{
  "model": "image VAE",
  "dataset": "photos of plants, animals and fungi (iNaturalist)",
  "train_examples": 155796,
  "image_size": 48,
  "crop_scale_min": 0.7,
  "horizontal_flip": true,
  "translate": 0.12,
  "bottleneck": "kl",
  "downsampling_factor": 4,
  "encoder_arch": "mlp_mixer",
  "encoder_norm": "layernorm",
  "encoder_norm_position": "pre",
  "encoder_activation": "gelu",
  "encoder_mlp_ratio": 4,
  "encoder_parallel_block": false,
  "encoder_inner_norm": false,
  "encoder_patch_size": [4, 4],
  "encoder_conv_stem": false,
  "encoder_layers": 8,
  "encoder_width": 128,
  "loss": "l1",
  "latent_channels": 4,
  "decoder_norm": "batchnorm",
  "decoder_activation": "leaky_relu",
  "decoder_widths": [64, 64, 128],
  "decoder_blocks_per_level": 2,
  "decoder_block": "basic",
  "decoder_attention": false,
  "decoder_upsampling": "nearest_conv",
  "kl_weight": 0.1,
  "init": "kaiming_normal",
  "residual_init": "none",
  "optimizer": "muon",
  "muon_scale": "match_rms_adamw",
  "lr": 0.0034,
  "momentum": 0.95,
  "nesterov": false,
  "orthogonalizer": "newton_schulz_5",
  "adamw_lr_other_params": 0.0011,
  "ema_decay": 0.999,
  "steps": 6300,
  "batch_size": 64,
  "epochs": 2.6,
  "lr_schedule": "poly",
  "final_lr_fraction": 0,
  "warmup_steps": 630,
  "weight_decay": 0.1,
  "adamw_weight_decay_other_params": 0.01
}
Rows from block 2 of the encoder, named by matrix and row number. Rows with one number belong to one neuron. Each number is 128 + 24 x the weight over its row's rms, rounded and kept within 0 to 255. All counts start at 0. After the name is the row's rms in percent of the matrix's.
# fc1: MLP up (encoder.blocks.2.mlp.fc1.weight, 512x128), inputs 0-127
# fc2: MLP down (encoder.blocks.2.mlp.fc2.weight, 128x512, transposed), outputs 0-127
fc1.406 075 [104 148 120 137  99 135 145 128 108 138 137  80 119 120 111 133  99 119 121 142 159 140 151 106 122 123  90 143 117 124 147 121 154 128  90 120 151 100 132 177 170  82 125 126 160 111 138 110 134 112 169 132 126 171  94 169 131  68 149 126 155 138 127 144 168 132 104 137 122 122 133 161 117 126 151 136  92  96  83 102 123 142 133 119 170 143 132 160 160 138 109 106 152  53 126 132 167 132 134 102  94 119 118 107 170 126 103  93 134 104 126 119 128  99 140 121  89 107 121 150  87 121 103 146 134 169 139 171]
fc2.406 073 [109 136 121 114 107  88  79 102 128 164 144 138 144 163 116 144 129 133 141 109 127 133 168 100 141 163 133 121 143 108 121 131 170 172 120  84 100 166 114 119 156 134 159 144  89 138  91 141 159 136 121 104 107 104 139 137 113 153 139 160  94 110 104 142 128 128 124  79 157 162 101 111 195  90 128  93 180  53 124 114 129 128 137 152 104 145 145 121 114 146 124 119 152 102 156 119 167 141 150 138 108 134 125 120 137 117 126 147 139 142 146 122 199 126 118 126 139 140  94 159 142 157 130 140 115 118 120 127]
fc1.407 083 [161 119 158 111 143  90 102 155 123 123 132 147  79 147 162 140 153 127  98 126 158 153  97 122 138 103 123 151 127 131 119 101 107 125 145  90 159 129 196 104 137  88 160 130 128 147 142 124 120 158 162 143 113 124 148  80 100 132  94 141 121 181 149 150 130 145  92 142 123 107 183 146 144  94 168 162 165 115 126 130 157 166 160 101 112 129 147 105 102 137  87 159 134 110 141 116 136 125 157 149 112 158 116 123 145 123  73 108 148 121 141 131 115 125 139 110  84 106 140 138 123 160 118 138  80 136 113 112]
fc2.407 096 [133 129  92  96  92 158 117 106 160 147 120 150 132 110 129 122 108 141 154 152 126 103 155 105 119 133 133 122 108 110 106 139 135 160 121 133 128 139  91 164  95 184 170 105 141 131 118  99 140 133 165 136 102  82 117 142 125 120 137 115 153 122 116 130 109 153 149 125 163  94  91 139 142 138  89 130 125 101 112 151  91  94 140 136  80 125 155 133 159 130 190  94  97 136 133 135 137 100 127  88 133  99 129 143 142 147 158 108  81 103 123 165 110 129  84 135 158 177 123 154 152 181 139 111 137  94 146 157]
fc1.408 104 [113 131 110 141 125 113 114 118 135 138 117  91 109 124 107  84 118 140 112 128 111  79 148 153 150 128 157 161 124 131 102 168  85 204 165 126 106 139 147 114 143 127  87 144 122 136  91 120 150 169  97 145 133 102  99 145 138 128 136 106 130 104 123 145 125 140 172 135 119 173  81 125 151 139 120 157 142 144 150 105 116 110 120 132 154 117 162  87 156 128 139  99 152 129 125  84  99 137 102 113 105 119 120 147 114 153 117 126 141 110 145 124 113 103 203 148 101 109 176 101  96 103 104 109 125 162 142 159]
fc2.408 123 [167 156 139 188 104 146 152 131  98  97 108 116 114 164  85 136 143 147 115  96 127 154 162 101 115 130 128 104 136 119 152 111 142  96 144 120 136 116 186 141 147 155  95 123 130 150 143 164  81 121 122 120 126 109 107 117 148 141 102 168 152 161 118  83 155 182  80 161 115 108 175 134  92 165 149 115 176 125 145 123 120 153  98 166 149 124 102 150 124 142 116 142 136  76 103 151 130 124 126 181 119 137 115 131 140 129 119 133 137 165 105 117 137 128 107 117 132 107  97 125 102 121 134 144 122  99 116 108]
fc1.409 096 [143 110 158 146 140 164 131 130 158 107 123 124 126 125 147 138 109  99 122 109 120 120 126 160 106 139 104  71 146 138 108 142 138 180 157  80 169  94 118 140  92 136 142 126 117  89 117 124 119 103 181 167 152 146  94 165  88 142  91 117 141 124 110 102 174 119 107 125 144 112  88 143  86 132 110 141 156 116 155 121 200 104 122 150 131 143 135 142 147 106 151 101 120 122 146 133 132 143 151 115 146 134 178 107 113 132 124 116 129 144 130  98 117 138 123 138 116 160 108 117 146 102 128 108 104  98  63  84]
fc2.409 085 [186 138 191 165 110 129  99 135 132 147 144 152  97  71 125  79 162 114 168 162 141 128  92 130 153 160 108 104 183  88 118 112 150 130 163 129 110 144 115 139 118 114 122 128 122 102 107 123 175 121 106 134 126 122 158 107 127  98 138  84 161 142 154 129 119 120 103 104 133 125 119 124 164 147 135 134 102 121  90  88 139 144 149 145 155 151 132  97 144 112 134  90 139 127 138 130 120 101 150 114 121 145 111 148  94 153 136 131 154 154 118 138 117 152 124 118 124 188  95 180 106  95 131 135 146 145 132 156]
fc1.410 082 [112 135 149  98 107 190 139 137 120 162 122 145 114  98 114 140  94 125 133 121 120 124 137  87 109  95 119 123 141 105 116  94 144 116 126 151 100 146 158 137 105 129 153 152 131 122 124 137 128 125 101 150 153 165 123  78 120  99 139 163 109 118 168 108 119  88 119 117 150 131 145 118 125 189 144 105 132 168 129 130 102 110 158 151  85 119 126 108 165 127 120 104  99 159 155 158 137 129 104 165 132  60 155 148 112 154 157 131  75 113 155 157 134 153 187 118 159 151 139 116 149 131 116 130 167 155 145 143]
fc2.410 112 [127 148 167 126 112  88 120 112 140 122 134  90 166 159 102 110 137 127 130  97 124 150 151 161 147 187 120 142 100 151 132 103  82  51 135 132 105 130 143  84 167 142 106 157 139 155 145 188 128 106 129 163 150 118 106  97 117 136 151 123 132 109 141 149 136 177 156 134 113 137 162 133 141 144 121 128 159 112 136 167 143 146 106 142 131 151 102 143 125 115  89 124  99 131 124  92 159 105  94 116 157 145 134 141 138 149 133 115 184 126 123 112  86 122 148 158 129 137 143 126 143  94 145 107 160  87 118 135]
fc1.411 149 [132 136 154 159 130 116 178 166 118 175  98 138 123 150 117 137 184 122 114 107 164 135 137 138 153 110 118 111 122 127 104 141 114 133 129 100 133 141 152 133 126 127 120 153 143  78 121 111 108 102 160 137 107 111 117 111 105 134  92 107 127 187 159 114 131 130 161 142 102 169 106 135 195 108 138 162 155 105 103 161 100  67 106 115 103 133 121 134 125 113 158 114 117 150 132 130  95 104 125 117 131 120  94 159 151 141 116  94 123 109 170 131 126 142  71  93 128 128 164 159  99 125 141 165 132 131 103 163]
fc2.411 166 [136  80 103 126 128 153  63 140 148 152 131 107 126  62 164 144 148 139 115 107 142 109 135 137 172 116 130 131 142 122 103 109 144 147 156 112 102 184  96 164 118 187 165 107  99 124 119 101 136 182  84 114 107 151 123 118 127  97 121 118 106  99 127 111 119 103 140 143 162 125 115 115 141 122 112 146 113 140 124 117  95 136 154 154 148 139 151 150 106 139 140 123 125 160 114 144  72  63 167 117  98 103 122 138 135 120 125 101 144 159 124 145 130 109 107 141 121 170 127 171 138 118 123 123 150 153 108 134]
fc1.412 070 [120 151 120 110 107 144 107 115 149  74  89 109 163 137  83 180 118 102 125 140 125 145 120 173 161  90 128 116 141  91 167 106 163 112 119  97 112 116 115 117 126 125 137 157 169 147  94 149 105 127 120 149 147 122 146 119 142 111 172 128  84 141 102 115 128 101 141 139 110 135 140  95  94 166 124 153 115 130 144 106 115 154 135 116 144 153  85 148 176 129 131 146 161  96 118 104 114  75 149 171 118 159 150 159 125 107 129 138 109 133 124 151  80 118 113 104 129 114 188 108 122 131 152 114  95 107 112 128]
fc2.412 055 [133 133 119 129 101 114 140 108 147 113 135 124 117 145  96 115 141  94 119 154 123 112 115 144  76 140 134 125 107 106 142 124 157 161 109 139 129 144 153 138 114 124 113 120 122 130 134 117 119 132 115 132 112 117 108 133 105 111  84 138 108 105 108 125 113 149 113 145  70 148 150 105 191 148  87  93 137 102 171 134 138 106 131 141 149 114 107 109 131 163 146 136 143  83 120 117 143 110 139 145 126 144 112 165 129  95 162 111 141 113 100 136 159 191 110 156 156  94 113  78  82 126  93 140  75  89 137  47]
fc1.413 068 [112 134 118 145  85  86 112 129 132 115 133 136 114 178  78 105 142 113 116 131 139 143 140 156 138 122 180 118 165 109 148  74 121 154 133 114 127  94 163 102 120 155 137 149 117 142 133 107 103 147 118 125  70 119 134 151 105 125 129 122 134 139 146 156 145 128 136 132 112 114  93 106 106 190  76 131 120 117 114 125 138 103 120 123 147 151  52 181 146 151 155  98  93  89 124 106 153 125 117 120 140 100  74 144 142  93 103 127 156 129  97 120 135 109 118 104 122 115 116  89 150 111 148 122 144 114 105 152]
fc2.413 066 [131 141 116 147 126 170 130 137 127 132 140  81 134 128 125 136 166 164 110 126 104 153 143 149 131 138 137 117 134 106 130  65 147 156 113 122  76 131 201 102 156 168 127 151  86 107 141 111 102 167 170 165 127  96 119 109 132 160 147 156 126 132 158 122 117  92 126 131 110 131 123 125 147 163 120  63 146 125 130 108 134 126 103 150 149 149 108 166  96 147 142 129 110 102  67 113 157 122 120 132 121 130 130  88 132 121 115 161 111 118 111 146 155 126 164 136 155 130 103 153 184 137 119 141 138 107 158 106]
fc1.414 066 [115 151 134 133 143 144  82 110 117 146 121  81 128 179  68 126 167  81 137 141 126 153 118 135 142 134 143 162 142 110 102 147 122 105  87  81 136 116 114 114 116 137 160  83 129  96 134 180  88  91 115 103 139 129 173 111 102 168 165 128 121 136 176 139 104  94 161 109 122 142 134 155 141 147 101 102 148 112 143 121 146 103 127 118 169 110 120 119 156  86  90 129 137 165 153 131 119 136 153 155 146  97 146 104 143 137 134 136 119 141 126 127 140 127 146 130 116 171 113 173 116 117 126 107 106 168 102 127]
fc2.414 070 [143 124 129 102 156  88 183 102 170 127 159 164 135 142  93 118  90 147 149 110 156  94 126 129  71 133 134 125 121 131  82 101 135 129 149 129 163 102 104 155 122  94 135 113 123 131 128  96 135  81  70 106 114 159 129 171 157  99 134 126  93 125 133 141 111 111 149 167 105 125 128 145 137 104 122 140 136 138 107  97 165 117 112 127 108 149 147 146 134 104 136 153  99 133  79 107 141 147 130 147 114 143 134 171  79 127 144 154 157 136  63 116  87 123 103 124 145 145 143 153 136 102 147 156 118 150 129 125]
fc1.415 061 [141 143 186 129 112 100 113 100  87  97 146 123 111 122  86 134 165 106 103 100 117 149 121 116 155 158  85 152 167  90 115 118 116 116 118 148 116 104 123 141 140  98 144 132 159 142 168 150 118 108 148 141 122  98 147 110 126 132 119 160 140 104 103 137 109 148 124 103 116  96 107 124  86 168 102 116 128 108  88 163 113  86 180 107 148 151 176 126 121 152 101 139 129 148 115 131 148 147 194 142 167  71  90 118 136 145 135 138 140 131 129 145 153 107 111 140 112 145 103 133 135 111 125 160 170 110 144 145]
fc2.415 059 [139 144 204 147 106  79 100 148 103 113 161 133 131 116 135 121 144 138 115 141 134 137 139 109 115 115 102 129 126 106 123 179 134 146 129 113 118 123 163 111 148  63 115 142 149 107 138 122 151 150 136 125 116 120 170 137 132 115 123 149  75 133 127 121 149  54 125 155 101 115  76 113 116 144 148 147 149 120 127 128 122 119 147 165 161 123 116  95 117 160 155 119 141 122 118 128 181 140  95 127 106 114 139 105 153 106 177 158 128 119  89 105 146 124 171 130 158 178 123 153 156 164 144 122 135 133 163 143]
fc1.416 055 [ 92 107 164 159  96 136 127 117 132 100 140 134  73 105 115 132 113 146 102 158 100 107  98 135 110 145  95 136  93  67 118 115 131 121 115 119 105 108 126 169 167 120 140 112 120 119 162 102 143 121 101 120 104  99 125 179 132 136 146 108 149  54  83 136 119 120 148 150 152 141 122 104 145  93 130 160 139 105 119  99 140 136 176 148 114 136 162 144 146 154 152 113 167 158 129 124 139 123 114 148 120 108 100 119 101 105 160 123 138  85  99 137  98 127 116 181 106 167 143 154 131 131 140 150 109 136  90 134]
fc2.416 056 [123 140 100 161 122 125 106 134 111 152 138 144  68 124 119  89  85 123 160 125  75  92 118 125 115 140 125 131 153 126 179 160 109 160 149 142 180  77 163 124 114 124 119 159 124 120 114 134 156 106 116 175 126 126 124 160 110 136 131 156 139 124 120 139 133 150 139 142 104 109 138 122 118 147 134 154 138  74 158 117 126 100 104 142 139 156 120 130 123 122 165 114 144 150 153 114 142 104 140 119  87 121  82 163 115 128 142 137 150 109  73 178 191 134 164 134 137 151 130 140 125 126 156 166  97  97 112 112]
fc1.417 104 [111 105 117 133 132  93 102 135 138 124 119 138 163  94 122 151 134  93 101 123 175 170 137 143 152 128 126 140 121 110 143 119 159 143 150 152 144 111  82 190 165 134 137 142 128 121 117 116 106  89 104 152  79 138 149 140 132 115 145 132 127 148 165 162  73  88 134 142 123 130 104 129  90 132  88 149  94 136 143 137  93 132 131  92 103 150 101 153 140 140 157 138 125 113 131 155 116 130 139 191 159 168  82 162 123  86 137 119 157 154 103 103 118  96  83 120 119 124 113 128 139 104 138 152 108 138  98  97]
fc2.417 111 [153 130 147 183  66 123  99 115 152 174 142 138 108 107 131  98 124 147 129 108  72  96 100  91  90 100 126 130 141 149 135 130 127 121 117  91 114 128 151 116 119 170 157 178 101 141 148  95 114 139 166 158 191 126 125 116 119 146  94 132 152  95 131 142 150 124 122 114  80 126 174 130 152 148 118 104 159 135 144 124 113 136 130 145 134 111  72 124 111 138 109 164 153 143  97 142 122 101 117 104 142 105 149  84 131 163 129 144 127  80 141 118 148 139 136 127 148 117 136 127 158 107 120 136 160 111 151 152]