From a checkpoint of a small image VAE.
Model: encoder norm layernorm, encoder activation gelu.
Training: 6300 steps, batches of 64.
Rows from block 5 of the encoder, named by matrix and row number. Rows with one number belong to one neuron. Each number is 200 + 20 x the weight over its row's rms, rounded and kept within 0 to 999. All counts start at 0. After the name is the row's rms in percent of the matrix's.
# fc1: MLP up (encoder.blocks.5.mlp.fc1.weight, 512x128), inputs 0-127
# fc2: MLP down (encoder.blocks.5.mlp.fc2.weight, 128x512, transposed), outputs 0-127
fc1.319,125,192,237,220,211,171,168,202,163,225,211,194,191,174,183,199,187,187,183,216,186,178,220,144,222,194,157,230,205,205,197,187,221,180,178,232,224,186,173,189,202,217,197,176,219,197,219,208,234,219,214,243,202,192,184,194,150,229,191,199,218,167,210,189,205,174,204,177,254,199,183,194,196,207,191,224,186,225,164,206,199,191,204,181,230,197,183,195,219,208,225,182,196,234,178,210,202,202,205,174,198,171,220,210,224,207,226,194,214,207,198,238,205,212,189,194,174,194,204,195,213,190,160,203,195,204,214,182,207
fc2.319,124,213,212,167,189,226,235,203,182,202,217,219,208,227,183,168,219,207,210,172,204,213,201,182,228,204,215,215,220,209,195,253,212,199,236,194,217,211,193,175,166,189,181,178,220,183,183,210,144,188,217,189,183,182,166,160,208,189,213,218,190,193,207,181,201,223,154,210,198,228,188,189,210,225,209,168,201,200,199,183,232,163,201,179,199,203,207,217,226,183,210,229,174,223,221,191,238,204,154,201,225,191,208,173,220,171,206,211,222,202,207,197,230,186,195,217,198,198,233,187,192,204,171,198,197,178,196,192,217
fc1.320,083,229,209,175,213,209,187,204,205,220,201,200,175,205,219,212,213,224,185,210,204,212,220,189,205,185,198,211,188,197,215,204,169,168,161,183,202,173,183,141,246,172,187,175,198,177,210,200,191,180,204,191,195,218,224,223,176,235,197,199,182,233,236,179,238,209,183,231,170,210,190,208,187,203,216,204,232,223,182,217,163,209,172,173,211,205,191,232,194,208,165,237,191,234,204,204,177,177,194,202,222,230,199,198,231,211,163,206,176,213,232,188,170,221,197,180,221,221,202,195,187,193,199,209,201,205,211,184,180
fc2.320,105,192,206,200,196,210,192,195,205,160,181,225,230,224,154,162,189,212,211,202,222,236,187,211,239,226,183,210,187,205,221,207,217,203,186,190,201,227,227,212,215,211,163,184,189,205,197,225,183,185,218,172,191,172,198,215,210,188,190,180,197,189,188,228,206,212,172,209,195,189,183,181,207,190,188,199,201,173,228,210,216,185,195,226,186,251,213,216,206,213,201,191,211,187,158,188,229,184,177,184,163,213,193,196,218,171,211,215,210,194,178,154,205,179,224,234,173,183,207,191,167,193,250,195,168,235,216,190,195
fc1.321,102,225,185,223,194,203,207,189,193,191,210,190,238,196,217,226,179,180,207,177,230,186,136,206,207,201,194,223,203,212,177,200,199,211,228,210,207,200,208,207,215,176,196,192,233,221,180,188,168,191,217,196,169,187,195,191,198,209,192,207,237,175,190,173,181,222,229,198,191,161,213,194,220,223,222,186,184,193,216,219,200,194,203,179,179,167,251,150,214,187,217,199,186,166,191,191,166,229,210,197,188,172,216,173,189,222,217,203,170,202,195,204,198,200,191,195,216,190,194,203,191,226,224,207,254,151,187,207,220
fc2.321,074,165,195,214,247,214,220,176,177,192,213,222,204,217,208,226,186,203,217,153,189,179,224,175,175,193,156,195,223,163,212,191,193,190,204,214,236,198,198,227,213,186,206,244,204,202,210,191,150,210,191,216,238,210,210,186,196,183,212,220,179,225,195,187,180,213,193,206,209,195,209,243,175,211,216,193,208,196,209,166,199,201,219,222,217,185,227,213,218,166,183,160,219,235,191,226,219,211,213,223,186,182,187,200,185,189,197,173,194,186,206,204,210,189,191,178,220,200,179,188,178,253,202,190,226,216,185,193,217
fc1.322,065,220,192,189,224,198,209,217,190,234,180,220,201,185,201,223,200,185,203,216,187,174,186,176,191,205,199,187,179,221,201,228,182,176,217,182,177,206,220,220,166,174,200,174,194,180,172,199,192,222,191,219,158,189,177,203,187,196,190,181,194,204,198,174,218,247,152,216,183,212,194,245,227,205,233,178,187,179,224,209,197,202,159,217,204,234,198,223,231,228,184,233,203,187,204,200,203,202,174,221,218,194,182,190,190,203,227,168,174,169,221,194,203,227,150,215,213,223,186,198,158,209,188,216,210,189,192,194,188
fc2.322,063,228,210,222,201,195,198,193,217,187,202,222,199,168,191,225,161,207,244,203,179,202,169,187,160,197,193,185,156,209,215,195,220,201,156,205,214,189,185,211,201,206,197,174,174,202,168,211,205,235,248,172,214,174,162,194,192,195,206,182,198,193,162,212,168,179,207,170,206,218,180,218,156,184,193,200,200,205,185,200,224,205,222,214,218,183,204,186,219,215,173,195,245,181,183,206,210,237,216,222,198,168,192,209,204,198,193,200,219,223,215,221,209,171,206,184,184,202,208,212,203,163,202,224,225,172,191,196,170
fc1.323,154,169,183,186,207,191,199,206,243,223,197,216,179,226,176,184,182,176,175,192,231,221,230,196,194,215,191,171,175,204,209,178,211,182,167,203,190,186,239,178,187,203,177,202,184,217,196,216,211,230,211,184,206,249,192,168,218,169,185,193,233,191,200,190,163,208,212,180,187,208,191,207,193,207,190,221,189,179,199,155,210,212,222,210,199,234,216,253,198,225,205,200,219,186,176,239,207,201,165,194,191,211,184,196,217,233,204,232,197,169,196,206,224,208,182,176,186,230,178,220,199,173,222,207,183,206,206,179,170
fc2.323,110,209,179,201,218,215,214,198,184,223,241,179,179,184,212,225,187,218,205,180,176,184,214,159,181,205,181,207,177,191,210,241,188,204,203,168,210,193,190,233,192,204,212,186,245,154,163,184,186,188,197,208,198,198,221,160,185,232,229,203,189,187,214,211,198,183,173,180,235,158,220,213,209,216,191,191,216,199,177,191,201,200,189,184,186,204,219,151,198,193,170,209,190,199,224,188,218,212,220,218,189,219,220,207,146,205,209,206,228,206,215,216,176,216,230,188,209,215,177,227,220,219,166,206,223,219,200,178,212
fc1.324,093,200,221,201,208,237,205,202,218,207,191,177,240,229,205,203,183,178,232,206,205,183,234,172,222,197,192,207,180,236,183,216,188,211,203,215,215,242,227,188,206,229,216,219,189,252,217,183,165,201,182,207,206,173,191,159,188,216,188,214,215,138,194,213,220,192,191,175,226,183,168,218,230,206,210,209,172,216,213,229,185,215,225,189,168,216,193,176,216,209,244,181,170,201,174,221,212,217,190,189,185,181,222,224,201,216,222,206,179,193,191,194,225,177,206,194,190,181,186,187,204,187,194,208,210,188,181,216,188
fc2.324,090,204,183,206,238,205,185,189,178,212,220,219,244,174,192,229,207,217,232,228,231,202,197,164,189,157,183,192,177,181,212,196,234,186,195,234,189,209,189,180,191,205,175,247,197,206,182,170,202,238,167,224,193,206,177,174,208,190,198,210,174,227,195,174,209,217,206,183,208,218,239,207,172,200,186,190,216,200,164,198,199,234,206,207,200,181,178,214,189,177,219,214,193,210,234,203,215,211,205,197,181,201,209,227,187,210,231,236,241,202,210,197,212,218,220,160,215,187,206,218,179,196,188,206,222,192,167,222,214
fc1.325,093,219,179,203,215,189,223,249,202,210,202,185,197,235,157,200,204,193,215,170,198,210,213,176,249,207,187,203,202,212,228,174,193,170,203,207,200,211,164,160,198,199,248,187,179,170,224,201,183,214,212,203,208,203,195,170,197,205,194,179,190,223,215,204,216,182,172,234,162,200,198,207,209,187,216,184,226,196,204,210,193,225,169,215,202,231,176,231,247,200,194,235,182,224,209,207,198,206,210,165,178,212,198,182,195,198,206,216,228,179,211,214,169,191,221,174,188,234,165,232,194,219,193,184,204,196,194,172,209
fc2.325,091,213,234,183,215,185,176,161,187,188,187,200,207,172,163,210,212,232,202,246,210,228,201,191,187,238,205,204,186,204,209,209,202,220,199,174,203,199,212,172,215,191,204,183,220,226,208,240,166,201,215,177,165,176,205,203,175,228,197,210,237,213,199,178,216,206,141,174,215,199,204,225,186,182,166,177,202,182,173,177,237,189,230,209,211,221,186,212,213,226,219,191,206,217,193,208,203,180,158,198,181,180,218,191,221,188,196,199,180,209,209,222,249,194,242,190,203,202,212,195,187,198,179,204,201,185,211,212,223
fc1.326,068,223,199,227,227,234,197,234,202,176,171,191,187,200,212,182,204,215,227,153,236,223,193,198,210,182,214,185,208,229,232,206,206,160,192,194,198,180,214,199,188,195,150,205,204,224,178,219,220,208,190,153,161,197,207,172,204,210,206,175,221,212,186,188,225,194,188,224,217,207,210,183,198,206,185,212,215,164,212,223,206,218,204,210,220,200,188,187,199,200,204,216,216,199,202,202,209,154,172,220,179,223,216,206,215,191,209,192,211,179,183,224,214,202,245,182,209,170,169,245,176,230,186,183,189,165,205,186,172
fc2.326,064,195,155,210,212,176,232,188,238,181,180,189,210,233,223,220,178,245,179,222,172,177,192,233,153,192,224,234,203,215,213,226,189,200,198,185,203,203,188,194,206,191,200,188,193,188,203,178,191,198,195,175,219,194,194,214,236,210,213,196,212,186,182,208,178,186,184,204,195,211,206,192,214,174,190,233,196,215,184,213,167,212,175,210,204,223,178,180,200,196,192,182,250,186,199,208,187,208,205,178,233,189,242,217,163,180,197,209,230,161,209,196,198,223,242,231,194,212,201,240,211,207,221,187,200,234,205,189,179
fc1.327,083,165,228,192,197,236,217,196,200,198,197,164,207,214,189,207,229,217,215,197,182,199,206,219,222,184,173,202,171,176,215,190,182,211,196,230,212,223,193,196,242,153,216,222,201,218,210,217,172,182,200,212,168,201,210,193,188,186,176,244,169,215,210,199,198,164,200,197,226,154,177,195,174,202,194,212,173,200,179,190,185,176,190,229,235,191,202,180,242,204,211,179,177,199,181,208,194,208,214,215,187,227,198,214,189,215,188,242,240,183,194,198,161,215,169,205,203,236,217,211,185,170,202,196,180,183,180,202,176
fc2.327,078,203,195,211,245,214,198,192,195,191,203,222,218,219,194,190,179,191,229,217,224,244,198,161,197,209,212,212,159,198,197,189,205,176,189,215,195,191,220,201,167,212,233,265,226,213,209,194,220,190,180,194,202,228,214,208,191,196,219,210,193,200,202,191,206,222,187,191,217,202,197,229,224,224,179,201,197,223,183,180,176,207,248,223,175,236,178,208,200,175,208,189,178,159,215,186,174,178,214,190,156,179,202,194,172,187,183,167,201,194,201,214,184,195,219,214,193,145,225,201,193,207,181,228,196,220,168,210,198
fc1.328,060,209,191,206,225,158,203,187,216,193,210,217,178,230,191,205,214,161,208,235,191,182,198,211,169,204,202,229,202,207,198,226,223,245,191,227,229,206,209,220,243,220,214,223,205,234,201,215,181,234,233,193,193,156,198,218,151,212,232,216,188,173,204,194,183,178,201,214,248,218,187,196,198,211,201,188,183,218,187,175,221,202,170,201,200,236,228,213,217,165,211,222,212,206,186,214,208,177,187,230,171,186,201,196,200,212,191,196,141,194,192,196,189,212,207,206,195,186,187,191,170,210,197,228,195,180,207,204,197
fc2.328,064,220,225,177,212,220,228,230,206,227,168,197,190,195,234,196,212,184,200,234,199,184,199,179,184,206,212,195,230,216,213,219,207,196,209,189,220,230,122,171,175,184,208,170,189,207,198,217,194,174,161,196,189,188,176,193,204,229,230,208,207,224,207,190,170,214,211,185,226,161,192,223,195,177,217,234,207,219,188,186,197,205,202,195,192,211,179,196,198,185,187,232,214,226,191,226,185,226,202,200,198,208,216,210,210,188,205,202,221,227,200,172,189,190,195,156,178,221,237,183,187,153,176,229,197,192,219,210,186
fc1.329,063,201,189,196,193,197,258,241,220,204,197,235,230,177,159,203,211,185,240,207,202,198,185,197,214,204,212,198,197,188,191,219,206,238,219,218,199,186,207,201,249,210,182,192,209,178,197,187,201,250,202,203,191,193,200,192,198,191,216,160,191,232,169,166,202,219,230,187,189,207,193,195,185,215,205,207,198,208,195,200,213,184,195,193,213,190,183,202,209,166,223,233,213,214,229,163,201,212,164,175,135,204,209,199,205,156,186,199,207,203,182,205,209,201,240,209,224,211,195,185,176,216,182,172,208,172,177,216,195
fc2.329,072,191,200,190,190,218,231,201,205,195,181,252,225,229,221,210,177,223,216,182,163,210,183,173,195,187,205,236,192,212,218,237,191,221,197,254,193,195,170,186,198,185,224,223,186,194,185,191,196,253,173,199,207,225,178,221,235,166,166,181,181,216,221,210,176,188,235,223,174,219,203,162,205,200,223,184,227,196,194,219,215,210,183,179,215,174,220,188,207,201,166,211,220,172,202,205,212,197,205,199,214,179,209,201,216,195,224,188,205,214,188,184,190,231,182,176,190,194,208,225,188,182,171,192,215,207,201,186,166
fc1.330,123,174,174,201,181,209,197,195,239,175,230,198,203,185,218,194,198,191,176,214,216,205,199,201,170,202,197,200,206,199,191,235,166,207,217,184,216,207,232,222,195,157,201,268,218,202,194,228,165,198,199,135,198,258,178,197,194,202,158,194,179,199,195,168,194,184,207,188,209,203,181,197,174,230,199,211,191,190,219,206,182,173,187,226,197,237,211,195,180,227,224,205,211,162,202,196,192,204,228,225,192,173,204,228,195,212,211,199,193,181,188,197,222,209,206,197,203,201,178,179,229,205,171,187,215,192,187,209,222
fc2.330,130,194,210,208,199,183,223,228,185,189,181,195,187,177,220,227,182,174,189,153,208,176,186,222,192,185,220,216,204,164,204,246,219,179,222,179,174,212,208,194,196,191,213,206,143,215,179,160,219,175,182,215,212,174,206,205,179,208,186,208,204,189,196,227,193,200,211,213,203,213,219,177,210,221,180,218,199,219,189,191,199,203,193,211,204,233,173,218,196,215,200,210,184,201,193,187,183,201,184,228,189,231,200,201,194,193,152,215,209,234,172,200,227,251,176,193,236,235,213,207,244,192,237,196,196,181,173,223,201
fc1.331,092,225,181,196,192,188,203,197,212,185,194,203,183,192,169,197,211,196,176,208,214,170,227,180,231,217,206,160,204,198,225,205,212,196,199,211,220,241,164,176,191,184,193,199,230,163,223,201,189,201,200,214,191,220,182,193,203,203,223,201,201,206,208,215,202,208,160,233,193,197,208,230,212,179,234,190,208,175,213,222,183,186,180,195,211,173,188,199,175,197,211,207,172,206,228,219,209,169,180,148,191,196,192,171,229,194,204,222,215,171,201,250,246,207,222,168,171,192,179,209,229,231,203,157,190,178,227,182,195
fc2.331,114,225,227,178,209,192,222,186,200,206,209,197,190,190,126,203,204,190,168,219,218,203,212,159,198,212,188,230,212,228,217,208,198,216,194,196,212,188,194,180,207,195,213,175,204,210,201,200,175,185,207,185,217,182,177,203,190,232,212,198,233,222,187,160,178,212,163,212,204,177,233,191,194,201,174,206,201,251,191,181,201,211,211,210,226,193,170,164,233,179,195,220,176,241,185,204,209,186,123,208,184,204,225,200,188,196,212,211,215,218,217,200,198,199,216,207,228,217,218,199,205,212,178,191,209,175,207,218,217